From a checkpoint of a small image classifier: activation squared_relu.
Rows from block 3 of a small image classifier, named by matrix and row number. Rows with one number within an expert belong to one neuron, the router's apart. Each number is 128 + 32 x the weight over its row's rms, rounded and kept within 0 to 255. All counts start at 0.
Before each expert's rows are labels from the 100 images, of 14976, where the router gives the expert most weight on average: "strongest on" is what is common among them; "place" is the part of the image that holds the peak. Only what is clearly more common there than usual is listed. The data: retinal OCT scans (Kermany 2017).
# router: slot weights (model.blocks.3.mlp.router.weight, 32x320), inputs 0-53
# up: expert up (model.blocks.3.mlp.up, 16x80x320), inputs 0-53
# down: expert down (model.blocks.3.mlp.down, 16x320x80, transposed), outputs 0-53

# expert 6
strongest on: finding: normal
place: centre
router.12 [ 95 157 116  79 128 112 167 141  97 145 122 161 172  93 114 131 104 125 115  93  95 132 106 137  71 118 136 129 173 153 139 169 111 136 138 193 160 191  87 168 147 112 103 178 100 160 161 106 103 171 108 160 172  97]
router.13 [ 88 132 123 114 119 138 134 142  70 153 149  91 165  84 116  93 100 147 112 128 140 149  92 193 116 160 139  76 138 171 187 129 145 145 102 146 176 159 188 129 112 163 104 142 117 175 206 120 118 104 128 111 156  83]
up.0 [124 128 128 128 126 128 126 128 128 133 104 128 128 166 128 128 128  64 128 112 128 128 128 196 128 182 163  25 132 128 178  96 210 128 128 128 125 128 128 128 128 143 128 128 128 136 128 120 128 128 128 128 128 148]
down.0 [125 130 128 139  84 126 130 128 130 128 127 213 129 115 128 174 129 128 128 128 128 128 131 128 128 133 109 118 133 128 161 127 128 128  87 129 158 127 126  95 132 128 128 233 133 154 155 128 130 128 130 168 161 152]
up.1 [128 128 128 136 128 128 128 128 128 128 128  80 128  64 128 128 128 128 128 128 128 128 128 128 128 128 128 128 128 128 128 166 128 128 128 128 101 128 128 207 128 128 128  32 128  48 128 128 128 128 238 141 128 165]
down.1 [128 128 147 128  65 189 128 128 150 137  88 128  42  39 152 152 170 128 128 170 128 105  96 132 145 128 109 177 120 128 172 128  22 193  94 147 128 139  63 164 213 169 128 128 128  79 137 128 113 137  99 106 113 129]
up.2 [ 90 168 118  95 128 100 168 134 103 143 102 154 168  70  85 131 111 126 127  98 102  81 105 161  78 141 127 119 163 171 137 159 102 154 132 172 145 173 114 183 159 112  66 156 101 155 170  94  61 150  82 165 165  95]
down.2 [ 43 160 161  98 116  96 162 128 150  87 146 138 171 152 136 116 111 129 110 115 142 102 137 176 120  62 136 121 168 112 132 187 145  54 110 131 168 199 115 123 144 122 111 111 137 152 120 112 144  94 126 112 147 198]
up.3 [130 131 128 129 127 132 128 127 128 133  63 118 124 129 128 128 172 170 129 128 128 128 239 128 125 121 127 126 127 128 126 122   0 128 128 128 128 127  80 127  80 134  54 126 129 123 145 126 126 131 129  82 128 157]
down.3 [128  41 129 129 127  97 128 128 128 196 197 116 126 128 128 128 128 127 152 128 129 128 128  57 129 128 182 128 127 127 128 143 128 128 127 114 128 127 128 128 107   6 128 106 127 108 128 127 128 126 128 148 207 128]
up.4 [135 125  65 199 122 150 117 124 142 128 127 146 121 146 133 103 130 128 127 128 128 150 129  75 174 107 128 102 130  85 131 124 129  79  92 125 128 128 131 123 199 141 128 121 105 102 250 124 128 127 125 122 123 138]
down.4 [127 105 152 159 161 134 114 123 132 130 158 150 212 124 111 130 128 206 197 128 192  91  86 119 118  50  83 150 121 128 127 131 173 244 230 131  76  85  91  93 126 128 146 132 125 110 120  84 134 127 132 107 167 157]
up.5 [128  47 128 128 128 103 130 128 128 128 106 128  46 171 128 128 128  43 128 128 128 128 128 128 148 128 128 128 128 128 144  93 128 128 128 118 147 128 128  68  84 189 128 128 128 135  62 109  92 133  52  56 128 128]
down.5 [128  87 128 137 128 128 128 128 182 128 183 102 128 128 134 158 128 128 128 128 130 157 191 121 128 128  38 128 128 128 128 128 118 153 128 128  94  71 128 109 128 147 187 150 128  65 128  69 171 106 132 109 160  91]
up.6 [117 170 123  84 136 100 162 121  79 127  92 151 169  88 105 124 140 132 138 116 110 100 136 119  74 115 118 138 140 161 149 179 120 161 131 167 155 165  95 155 177 106 100 172  94 153 160  71  84 160 116 163 166  87]
down.6 [ 43 109 129 126 125 111 132 107 128  98 159 132 167 126 121 104  94 106 110 129 183  76 121 152  91 125 123 133 140 109 133 143  89  72  51 106 166 188  94  89 115 125  86 100 150 132 114 100 143  75  99 112 116 158]
up.7 [119 159 141 104 143 118 153 127  96 128  91 116 177  74  87 154 144 141 143 124  92 100 134 128  77 133 134 133 130 145 136 147 120 166 140 172 154 161  94 150 181 101 108 171  90 183 164  96 112 160 123 161 163  80]
down.7 [107 148 182 119 119 107 143 134 130  96 218  98 171 133 127  68 104 114 119 143 141  89 134 174 125  92 121 114 182 132 127 145 121  75  45 120 176 186  87 115 130 121 127 138 140 130 116  91 108 108  64 118 120 137]
up.8 [ 72 183 120  93 130 110 166 136 107 148  79 152 156  74  85 134  84 123 136  99  94  97 116 159  88 133 128 121 156 169 142 172 104 164 122 158 156 160 107 165 161  92  85 159  95 160 164  97  80 147  92 161 157  80]
down.8 [ 74 117 136 124 139  58 136 123 133 153 108 124 179 145 123 108 126 127  80 112 159 115 136 164 118  77 128 116 161 141 160 156 112  84  80 109 146 182  97 119 127 127 116 116 138 175 117 117 136  76  84 131 187 154]
up.9 [128 215 128 128 128 128 127 128 128 128 128 128 126 128 129  74 128 128 105 128 128  99 167 129 128 128  88 127  67 128 128 128 128 126 127   0 242 128 128 113 127 129 127 127 128  96 128  51 128 127 128 128 190 128]
down.9 [128 128 158 128 194  92 163  83 128 151 161 128 128  71 128 128 128 145 154 141 200  63 134  99 128  88 128 123 195 128 128 153 192 128 131  77 176  86 128 128 105  87 155 128 128 128 128 103 128 128 128 128 131 128]
up.10 [128  90 126 128 128 162 128 102 128 128 128  84 128 128 165 128 128 128 128 128 128  73 156 128 128 132 135 109 119  22 139 128 128 128 128 152 173 128 160 128 128 128 128 128 128 128  53 115 128 128 128 128 136 128]
down.10 [101 128 223 128 128 128 168 128 128 206  32 128 128 128 214 159 128 119 128 143 242 125  61  81 127 104 128 128 128 157 137 121 133 128 128 140 128  60 167 128 128 128 132 128 165  98 128 128 105 128 128 146 129 128]
up.11 [128 128 148 128 128 128  91 128 128 128 128 128  87 128  95 128 128 128 132 128 128 255 204 127 128 128 128 128 128 128 128 128 128 128 128 128  37 128 128 128 154 128 128 128 128 128 128 128 128 128 128 128 128 128]
down.11 [128 128 128 138 100 128 128 141 128 155 128 128  83 128 133 128 169 152 128 128 184 128 170 128 116 128 128 128 179 128 128 128 128 150 157 128 128 128 164 151 128 128 114  64  98 128 195 128 128 196 128 155 124 128]
up.12 [ 94 179 111  86 134  94 151 131 108 130 103 154 162  69 102 142 126 127 138 109 101  91 128 143  81 128 146 143 147 175 135 182 107 172 140 166 143 183 113 168 169 102 100 159  96 155 154  96  95 156  83 161 168  84]
down.12 [106 124 136 132 117 106 133 126 132 133 149 128 166 146 135  59 127 129 107 124 165  73 133 179 125  81  77 104 153 101 139 185 123  15  80 131 150 195 102 116 150 151  82  66 138 130 121 116 136  94 123 116 117 157]
up.13 [164  64 127 129 128 181 128 155 115 134 139  97  97 128 128  88 116 169 128 164 138 252 130  24 128 127 128  38 128 126 127 128 125 129 155  51 113 127 128 126 128 127 128 129  98 127 199  56 128 152 158 128 128 128]
down.13 [ 21 128 128 128 207 128 172 141  85 127 128 122 125 128 128 156  66 128 178 128 102 128  94 113 167 129 126 194 181 128 129  75 134 136 116 128 128 129 100 128 126  62 129 255  90 128 141 129 139 128 158  48 128  90]
up.14 [181 128 128 128  97 128 128 128 128 128 128 128 102 160 128 128 128  42 128 128 125  63 128 146 150 128 128 128  41 128 128 128 217  76 128 148 128 128 128 128 128 151 128  91 128 128  79 155 209 128 128 128 128 193]
down.14 [ 67 128 128 150 128 128 216 112 128 128 132 189 128 137 128 132 150 146 141 128 183 112 106 196 123  63  57 167 129 128 110 146 128 128 128 215 181 115 128 109  64 128 141 131 150  91  65 235 183 128 164 169 128 128]
up.15 [ 81 171 118  89 133  97 172 130  99 153  93 181 164  85  88 110  94 117 116  89 101 103  92 170  88 156 116 114 190 180 145 196  93 152 127 149 158 182 112 149 165 111  77 151 101 147 155  95  68 155  72 160 152 102]
down.15 [ 94 130 106  87 108  52 132 129 127 110 150 128 210 105 149  82 123 149  97  85 160 116 135 205 123  75 104 134 161 120 132 190  93  86  92 129 183 189 100 114  92 116 109 121 137 134 138 120 147  78 106 104 114 142]
up.16 [ 51 128 128 128 128  48 128 128 128 224 128 128 128 179 128 128 128 128 128 128 163 124 128 128 128 128 128 128 128 128 141 128  35 128 128 128 216 128 128 128 128 128 128 128 128 128 128 128 128 128 128 128 128 128]
down.16 [ 94 128 128  58 165 146 173 125 128 130 128 220  89 128 128 163 102 213 115 184 187 101 117 194 128 128 124 128 159 194 128 155  89 128  82 128  53 128 106  54  85 143 128 128 128  62 128 216 128 128 111  98 150 146]
up.17 [130 128 130   3 128 129 128 116 127 129 128 129 126 129 151   8 127 129  54  97 129 127  99 120 128 164 127 127 126 127 129 127 128 128 124 126 129 255 185 127 128 153 234 127 130 117 127 127 127 129 128 127 109 128]
down.17 [181 243 114 128 255 128 128 128 128 119  97 128 188 128  68 163 168 163 148 128 128 128 128 128 128 128 128 128 128 128 147 184 128 128  91  64 128 128 128 138  80 128 121 128 128  91 106 126  75 104 142 128 128 128]
up.18 [101 168 122  96 139 111 153 128 114 112 104 123 173  73 109 144 148 129 141 100  82 116 151 140  82 132 132 142 145 167 135 148 125 167 135 175 143 164  91 172 164 102 100 162  79 160 167  89 114 162 119 173 169  86]
down.18 [127 131 130 109 125  99 119 109 124  75 142 115 175 135 134  96 156 125 104 123 149 101 135 154  87  47  76 118 211 111 127 148 117  83  55 126 201 199 132  97 126 103 116  63 130 131 140  99 130 127 130 128 119 180]

# expert 1
strongest on: finding: normal
place: middle left
router.2 [196 101 108 100  82  68 155 148 114  93 134 173 169  57 131 148 142 115 173 129 141 157 119 136 192 118 145 116 109 152 111 121 127  59  86  72  99 137 187 122 109  69 142 164 171  78  93 111 108 118 132 134 139 201]
router.3 [157 152 207  87 119  83 100 107  76 121  98 186 141 115  91 170 120 114 195 178 143 105 152  98 100  79  86  65 169 142 185 102 153 140 161 142 178 118 125 192 152 113  95 131 184 138 166  98 128 151 112 147 177 107]
up.0 [128 194 128 128 128 128 128 138 128 136 128 140 128 128 128 128 128 128 128 128 128  87 128 128 128 128 168 161 128 128 128 128 128 128 128  10 128 128 128 128 128 128 128 149 128 128 128 128 128  82 128 128 128 128]
down.0 [124 163 128 128 170 128 114 164  72 128 128 124 129 168 135 128 142 140 128 121  46 128 145 130 127 126 125 165 128 159 116 161  27 128 155  88 128 157 128 128 149  97 128 167  93 128 125 128 128 128 128 131 128 128]
up.1 [201  83 128 128 128 128 128 128 128 115 128  50 128 128 128 128 128 128 114  41 128 128   0 128 128 128 128 128 135   5 128 128 128  88 212 159 128 128 128 128 137 128 128 128 128  76 128 128 128 128 128 128 122 128]
down.1 [144  32 128 128 128  67 128 114 128 128 174 128 138 164 128 127  76 128 201 108 128 128 166 141 112  63  98 128 128 128  82  86 128 169 128 165  95 117 128 128 142  87 128 131 128 142 143 128 128 151 128 114 128 128]
up.2 [134 128 128 142 128 128 129 128 154 128 128 128 148 176 107 128 128 128 100 128 128 128 128 128 128 128 128  90 128 128 128 126 128 128 128 128 128 128 128 128 128 128 128 128  97 128 128 128 128 128 128 128 128 128]
down.2 [100  75 108 154 128 128 128  43 127 152 127 128 128 128 128 128 138 175 128  66  55 128 128 128 128 128 128 128 128 177 128 128 128 223 128  78 128 128 128 128 128 128 221 220 162 128  81 170 128 130 128 103 113 128]
up.3 [169 128 128 128 128 128 161 128 128 128 128 128 128 128 128 128 128 128 128 124 128 128  82 128 128 128 128 205 128 128 128 128 128 128 195 176 128 128 128 128 128 114 128 128  52 128 128 128 128 128 187 128 128 128]
down.3 [128 127  71 167  98 128 192 185 128 147 128 128 128 128 126 128 118  77 140  86  84 128 128 128 128 128 181 128 110 152 128 128 128 144  72 128 128 120  56 128 128 144 128 212  90 106 128 128 147 130  61 157 128 128]
up.4 [128 128 128 128 128 128 182  59 128 128 128 128 128 128 128 128 128 128 128 128  76 181 255 128 128 128 128 128 128 169 128 128 128 128 128 128  95 128 128 128 128 237 128 164 128 128 128 128 128 141 131  94 128 128]
down.4 [128 128  92  69 128 128 120  94 108 131 128 191 128  39 118 135 128 128 128 222 128 128 128  43 128 162 130 103 213 128 125  97 128 128 127 166  67  86 128 145 106 119 128 128 128 101 128 146 122 110 128 128 128  82]
up.5 [  0 128 128 229 128 128 128 128 152 128 255 128 128 128 128 128 181 128 100 128 128 136 128 128 128 128 128 128 128 128 128  69 128 128 113 128  90 128 128 128 118 197 147 128 128 128 128 128 128 128 128 128 128 128]
down.5 [128 221 128 130 128  90 128 141 144 128 128 128 128 147 128  86 128  95 128 128 128 128 151 112 149 133 114 165 179 223 128 151 179 130 173 146  92 128 183 132 139 128  80 157 128 128  98  39 144 119 128  96 160 124]
up.6 [128 128 128 128 233 128 128 128 128 128 109 128  34 255 134 159 128 173 128  14  74 128 128 128  66 128 128 128  58 128 128 128 128 102 128 168 128 138 128 128 128 128 161 128 128 128 128 166 128 128 128 128 128 128]
down.6 [ 23 130  55 128 128 128 146 128 128 201 128 128 128 128 144 101 128 123  56 124 128 169 128 128 128 128 115 128 104 205 113 156 128 114 122 122 143 128 127  92 169 128 150 135 128 149 128 128 165 128 128 128 147 152]
up.7 [128  89 122 147 131 136 119 193  56 138 165 121 195 131 134 112 144 130  98  60  79 138  89 145  87 171 136  91 135 131 132 127 108 128 117  97 122 219 145 138  59 151  77 118 122 189 126 124 126 125 115 165 122 129]
down.7 [ 96 126 129 171 100 104 107  61 211 180 135 134 129 129  56 128 200 129 168 127 185 129 178 128  94 150   0 128 129 150  74 158 126 126 128 127 128 129 140  60  96 128 128  97 125 121  79 157  51 116 128  84 137 128]
up.8 [ 87 128 128  81 128 128 128 128 149 128 128 128 128 128 128 128 128 128  84 128 128 135 128 220 128 128 128   0 184 128 128 128 128 128 128 128 128 128 128 119 128 124 128 128 111 128 111 128 128 128 128 191 128 128]
down.8 [128 128 128 185 128 178 128 219  96 115 146 138 128  97 128 128  90 128 128  98 166 142 128 128  73  48 128 128 190 118 238 128 128 138  70 116 151 128 109 128 128 102 128 177 128 128 128 128 128 183 147 110 128 128]
up.9 [125 128 128 128  81 128 128 128 184 128 128 128 182 128 157 105 128 128 105 128 109 128 128 128 128 128 128 128 128 128 128 128 128 128 128 128 128 128 128 128 128 128 165 128 128 128   0 255 128 223  92 128 128 128]
down.9 [171 175 128 124 128  75 101 190 128 128 128 128 128 144 128 167 128 128 159 128 162 160 128 163 156  81 128 117 114 128 181 152 128 128 128  95 128 155 128 193 108 126 128 128 128 128 128 128 128 128 128 128 128 219]
up.10 [146 164 160  81  85  94 123  89  94 106 100 166 180  59  99 150 105 121 154 141 163  82 136 102  86 117  98  62 157 130 151 128 157 161 153 166 164 115 104 155 156 102  74 146 159 161 161  87 123 170 138 164 188 100]
down.10 [180 186 125 144 122 149 134  29 101 131 142 164  78  66 128 132 182 131 145 182 214 111 173 107  79 114  42  70 102 147 113 110 160 134 190 141 132 101 106 138 129 154  69 118 167 127 105 123 157  96 170  98 123 126]
up.11 [128 128  94 128 128 128 120 128 128 128 128 105 128 128 128 128 128 128  52 128 128 128 128 128 128 166  96 128 128 143 128 128 128 128 128 128 128 128 128 128 220 128 128 128 128 128 161 128 128 128 128 152 128 128]
down.11 [207 128 128 128 128 128 128 162 128 128 128 128  59 128 128 182 128 128 129  56 128 128  96 171 128 128 106 158 128 128 128 128 124 140 128 128 164  81 128 128 118 170 128  82 108 161 118 139 128 126 110 106 158 110]
up.12 [197  20 126 128 128 128 184 128 128 128 128 128  88 128 130 128 128 107 128 186 127 128 128 128 128 128  78 128  68 128 160 128 128 128 157 128 128 128 180 128 128 128 128 128 128  70 128 179 128 128 128 128  90 128]
down.12 [133 128  62 128  97 152  89 230 120 134 135 128 128 138 146 184 129 128 128 128 174 128 128 126 128 132 129 128 150 128 136 128 103 128 128 133 147 128 175 128 102 158 127 128 128  33 142 128 128 152  83  81 128 128]
up.13 [128 128 128 128 128 128 128 128 145 128 128 102  20 205 169 128 128  88 128 118 128 128 128 146 136 128 128 128 130 110 128 128 128 128 128 179  18 128 128 128 128 185 129 128 128 128 128 144 128  71 155 128 128 180]
down.13 [128 128 106 128 134 128 118 128 128 128 217 128 153 125 128 128 155 131 128 128  73 132 128 127  78 128 128 114 183 137 128 104 179 154 134 151  61 170 135 128 194 128 124 132 138 128  80 128  81 159  62 131 176 117]
up.14 [154 161 163  77  76  93 123 101 101  99 101 169 143  73  94 156  99  94 177 125 155  94 164  74  89 100 102  84 141 126 112 120 136 171 158 148 135 107 114 152 154  95  75 150 157 142 176 101 110 186 124 170 171  94]
down.14 [159 222  87 165 119 158 134  77 127 138 140 146  93 120 165 140 142 110 160 157 179  81 142 135  73 121  74 172 113 115 114  77  80 133 139 116 127  76 122 118 139 130 126 133 146 102 143 115 169 118 127 167 125 151]
up.15 [149 171 170  83 107  81 157 106 102 101 101 161 219 102 106 143  94 123 138 137 151 103 119 112 108 128 110 112 176 137 127 185 128 148 145 159 167 153 134 140 148 105  88 145 150 148 148 100 101 113 112 150 190 118]
down.15 [106 179 121 152 154 234  81  93 118 121 139 119  78 130 148 122 126 112 139 176 163 126 125 126  68 125 109 128 100 118 126 125 122 111 124 138 161 130 126 147 141 154  62  79 149 115 117 107 142 120 136 102 130 124]
up.16 [130 158 181  93 122 107 166 106 119  70 104 140 219  91 125 132  80 188 141 186 148 116 132 129 119 155 118  97 171 173 117 228 127 135 133 137 144 133  87 157 130 130 113 136 141 133 145 111 124 131 123 137 165 129]
down.16 [173 174 120 132 173 140 137 123 116  69  99 113 168 150 148 114 106 138  79 168 139 126 137  82 133 157 107 105 150 120 152 138 150 117  50 117 154  81 139 147 134 157 121 180 110  97 129 129 117 109 139 137 150 111]
up.17 [128 151 255 128 128 128 128 128 128 128 128 128 128 128 128 164 128 128 168 178 128 128 128 128 128 128 128 128 128 128 115 112 128   0 128 128 128 135  72 128 128 128 128 128 128 128 128 164 128 128 128 128 128  98]
down.17 [143  99 128 174 128 156 124 115 130 158 128 102 109 128 128 115   0 215 168 119 146 128  91 122 128 128 128 168 128 128 121 249 151 128 128 111  94 157 128 128  99 137 115 220 208 128 128 128 118 128 139 128 128 128]
up.18 [138 165 167  77  79  99 126 106  91  99  88 164 172  63  99 150 100 109 148 134 177 101 168 111  87 118  90  61 169 126 126 121 151 160 156 180 170 122 124 161 158  84  78 156 163 150 160  88 120 167 128 162 172  98]
down.18 [159 211 123 157 137 127 178  51 126 150 129 156 105 139 155 154 133 112 166 182 196  92 170 118  73 112  99 101 104 107 102 162 124 118 135 142 141  80 145 144 127 130 121 125 183  87 131 102 190  71 119 121 113 128]

# expert 13
strongest on: finding: choroidal neovascularization
place: centre
router.26 [148 101  99 167 126 131 140 181 147 131 113 137  44 131 120 174 139 146 151  86  81 188 139  97 183 182 120 136 114 129  78  74  91 132 134  96  95  76 112 164 141 125 143 163 123  81 135 110  97 167  71 114  72 134]
router.27 [154 100 127 170 103 115 124 166 181 112 188 174  81 108  74 167 151  88 149 154 148 114 159  90 150 138 142 159  94 115 114 105 111 158 141 114 109 110 195 147  91 136 112  97 162  86 143 132 176 136  71 137 117 170]
up.0 [128 111 128 128 128 202 111 128 128 128 214 128 183  89 128  99 128 128 128 128 128 128  82 128 128 128 143 125 128 128 128 128 128 128 128   2 128 128 128 128 128 128 126 128 128 128 128 128 128 128 128 128 128 128]
down.0 [114  73 110 160 128 128 118 201 112 128 200 203 128 136 155 128 202 128 150 128 135 128 132 128 148  91 128 128 128 128 156 178 128 166 198  76 128 128 128  49 128 128 128 205 126 128 193 128 105 136  28 128 128 128]
up.1 [128 219  57 127 128 128 128 128 128 128 194 128 183 128 128 128 199 128 128  55 128 125 128 128  82 128 128 128 128 109 128 132 128 128 128 128 121 128   0 128 128 128 128 128  94 128 128  62 128 128 134 128 174 128]
down.1 [123 119 105 128 120 128 143 128 128 128 128 128 128 128 128 128  62 168 158 110 128 129 177 215 171 128 128 110 178 128 128 128 127 146 121 136 144 128 128 128  93 127 161 128 170  81 128 128 108 114  77 174 153 114]
up.2 [184 128 160 170 158 121 135 168 210  91 145 155  81 107  94 184 133  79 205 139 124 144 136 102 129 207 132 178 102 123 113  66 125 176 172 111 102 103 168 146 136 134 102 107 192  98 135 122 128 141 101 124  97 122]
down.2 [124  94 137 149 120 174 178 139 162 171  79  97  76  96 142 152  99 126 148 127 164 155 108 191 139 122 174 138 147 165 116 137 129 158 120  81 111 141 162 168  69 170  97  99 129 128 119 141 116 192  75 123 126 143]
up.3 [158 122 111 185 118 102 123 108 145  95 156 164  87  87 133 170 201 118 136 135 100 128 174 130 123 132 208 124 107 125 104 107 114 162 114 145 103 100 171 133 128 128 117  97 197 105 128 105 136 110 106 144 123 155]
down.3 [ 98 112 122 135 138 137 152 117 154 189 109 160 109 127 147 167 149 117 143 105 126 152  72 197 144 113 132 124 133 136 162 155 119 105 106  62  86 134 105 212 108 110 137 110 127 118 135 139 128 139  29 106 127 135]
up.4 [128 128 128 128 128 128 128  94 128 128 255 156 128  70 128 128 128 128 144 128 128 128 213 146 128 133 128  95 128 128 128 135 128 128 128 128 128 128  81 128 128 128 128   3 128 128 128 128 128 128 107 128 128 128]
down.4 [128  33 128 128 128 128 102  60 127 128 128  96 151  44 128 128 128 188 128 128 237 128 128 128 102 187 161 184 175 128 165 128 128 128  76 128 128 128 152 128 126  84 128 128 128 128 128 128 138  96 161 128 128 110]
up.5 [128 183 107  59 128 128 128 128 128 180 128 128 128 128 128 128  91 128 252 128 128 128 184  73 128 128   7 128 128 128 128 128 164 121  71  51 128 128 128 104 128 128 204 128 128 128 121 128 128 128 117 128 128 128]
down.5 [ 85 142 128 128 178 105 128 128  79 156 128 141 128 112 128 128 169 163 156 128 146  52 124 112  24 185 128  40  92 211  87 128 128 128 128 128  36 128 128 128 128  24 128 190 148 128 128 159 128 128 117 119 182 128]
up.6 [128 128 196 122 128 128 199 185 189 128 128 128 215 128 128   0  13 128 128  71 124 128 128 128 182 105 128 128 128 128 128 128 128 128   0 129 128 128 128 128 128 128 128 128 128 128 128 128 128 128 128 128 128 128]
down.6 [128 128 103 110 120 102 128  53 128  89  82 111  93 180 105 128 128 128 120 118 128 132 128 128 118 128 144  70 133 127 128 180 128 128  57 136 128  72   0 103 128 128  84 135 128 128 128  57 128   0 128  95 128 128]
up.7 [128 128  99  79 128 128 128 128 128 128 128  12 189 145  57 128 221 128   0   3 128 128 128 128  72 128 128 128 128 128 140 128 128 128 128 128 125 128 128   1 125 186 128 128 128 128 128 128 128 128 128 176 146 128]
down.7 [ 49 128 124 128 128 118 128 191 128 128 128 134 128 207 150 139 109 128  80 128 108 159 128 204 128  74 128 106 128 134  73 158 128 147 128 172  75 123  87 180 145 235  92 128 129 128 128 110 135 128 128 133 151 128]
up.8 [120 106 110 172  73  90 100 148 155 137 154 161 120 110 121 162 144 116  85 129 120 142 141 139 165 120 156 152 133  98 144 115 107 155 135 148 114 131 159 102 116 131  25 107 140 125 119 131 193  89 123 136 196 191]
down.8 [153  66 129 133 127 144 126 127 174 151 117 136 119  32 131 142 139 118 153 113 151 170 122 186 171 110 133 104 130 172 159 144 103 103 139  28 100 141 100 163  65 134 117 118 129 108 130 126 125 168  62  85  90 158]
up.9 [128 128 128  72 128 128  55 135 128 187 191 128 128 128 176 128 213 128 128 128 128 128 128 202 128  84 128 128 128 128 128 128 128 128 128 128 128 131 151 128 140 128  40 128 207 128 128 128 128 125   0 201 128 124]
down.9 [128 133 100 133  77 190 118 128 128 128 128 128 189 111 149 128  93   0 128 128 128  95 181 128 103 118 128 128 117  52 128 128 193 128 128 128 110 128 192  99  98  86 128 128   0 171 128 128 128 128 128 128 128 123]
up.10 [127 128 162  77 136 129 129 129 128 163 129 127 148 129 131 125 129 135 117  96 154 123  43 133   3 128 127 128 184 135 138 144 118 135 127 127 128 129 128 125 128 129 155 124 128 130 172 128 128 137 176 127 127 128]
down.10 [159 128  42 253 111 131 157 128  79 128 216 157 128 153  98 134 112 128 162 128 141 141 128 135 128  49 160 145  93 180 128 156 140 103 128 235 114 114 212 125  49 151 128  61 128 173 128 121 121 128 161 128 123 128]
up.11 [129 121 133 127 127 123 127 128 123 128 129 116 129 199 129 126 123 128 127 129 128 128 128 130 128 128 128 128 130 122 160 129 121 127 126 129 129 129 133 127 127 133 161 127 136 165 128 124 129 127 128 157 128  76]
down.11 [112 128  85  64 110 129 128 169 128 121 232 246 128 120 105 129 128 129  55 136 179 126 128 128 218 128 210 126 128 127 169 159 134 119 159 129 109 109 130 138 128  90 127 153 129 127 127  87 194 127 121 155 129 127]
up.12 [137 106 105 161 121  91 117 125 154 114 167 163  88  94 116 167 156 105 144 107 101 149 168 124 148 125 193 126 107 114 110  95 103 175 151 143  87 102 163 128 157 110 102  82 141  98 149 117 147 110 101 139 130 156]
down.12 [128 126 128 130 138 153 140 139 144 170 115 136 123  65 190 149 102 170 112  94 146 174 126 181 159  89 131 116 191 154 157 144  93 129 120  81 111 169  82 153  81 160 114  55 144 118 144 135 126 174  36  78 151 156]
up.13 [149  74 118 148  93 121  85 158 138 146 168 154  77 111 127 171 123 111 120 131  94 151 127 130 175 173 142 143 124  84 131 113 111 142 131 149 112 131 152 134 115 135  82 136  88  94  74 122 173  75 117  96 152 149]
down.13 [149  86 169 132 122 123 121 136 138 137  94 153 152  99 124 155 142 102  80 133 125 187  74 238 162 122 151 169 140 137 152 143  99 152 124  64 176 166 116 157  24 163 117  71 136 153 115 143 103 137  54 119 115 181]
up.14 [114 102  66 176 122 123 149 164 152 162 131 149  88 102 123 164 150 110 119 102  92 155 152 120 165 114 178 149 114 123  94  84 124 160 141 168  88 115 142 150 154  95 118 115 147 102 150  97 137 128  98 156 122 150]
down.14 [133 107 115 126 144 153 141 161 158 133 129 127 128  92 237 139  89 186 126 133 118 151  75 161 179 114 149 127 137 153 127 138  99 129  92  75  90 163 110 158  77 151 127 136 103 143 142 194 127 127  77 104  91 129]
up.15 [121 128  42 126  65 128 128 128 128 128 128 128 128  70 128 128 128  85 128 128  94 128 128 128 128 128 128 128 153 135   0 128  91 117 128 128 128 128 128  19 128 128 128 128 128 128 128 128 184 128 128 128 128  42]
down.15 [ 66 128 158 158 128 160 128 141 131 128 112 128 128 128 128 128 117 160 128 157 128 132 128 170 138 128 128 109 128 204 171 128 163  62 135 125 128  68  61 128 172 121 106 128  92 157 136 125 128 128 117 191 128 128]
up.16 [128 128 128  12 128 128 128 100 144 128 128 128 157   0 128 122 128 128 128 128 128 128 128 128 110 128 128 128 128 160 128 255 128 128 128 128 128 128 128 128 128 128 128  75 128 128 128 128 128 128 128 128 128 128]
down.16 [128 128 128 128 128 128 128 128 104 128 128 128 128 128 128 193 128 138 201 128 124 114 128 128 146 151 128 128 128 111 128 128 136 128 128 128 160 146 128 128 127  98 121 120  92  82 128  64 128 128  93 128 108 144]
up.17 [128 128 128 128 128 128 128 128 128 128 128 128 128 128 204  90 128 128 128 120 128 120 128 128 128 198 128 128 128 128 128 128 128 128  88 128 138 128 128 128 128 128  69 158 128 128 128 128 128 102 128 128 117 128]
down.17 [128 128 128 158 100 136 128 128 129 128 128  67 125 128 128 130 128 128 100 129 128 181  91 179 128 128 128 145 180  70 128 128 128 132 128  99 170 128 137 170 162  42 128 152 128 128  83 128 126 203 169 128 130 206]
up.18 [136 101 130 150 118 119 106 156 160  88 176 148  89 101 123 154 144  96 113 149 126 156 126 151 210 160 131 136 139 109 122 110 101 132 131 105 115 158 189 117  79 162  74  79 115  84  98 137 174  98  71  79 137 173]
down.18 [137 113 161 103 119 150 107 173 134 155 128 162 139 121 137 119 136  92 106 160 141 163 125 213 147 111 202 102 128 133 149 157 108 131  98  22 144 197 123 178  87 180  62  76 148 152  72 131 146 124  89  62 120 178]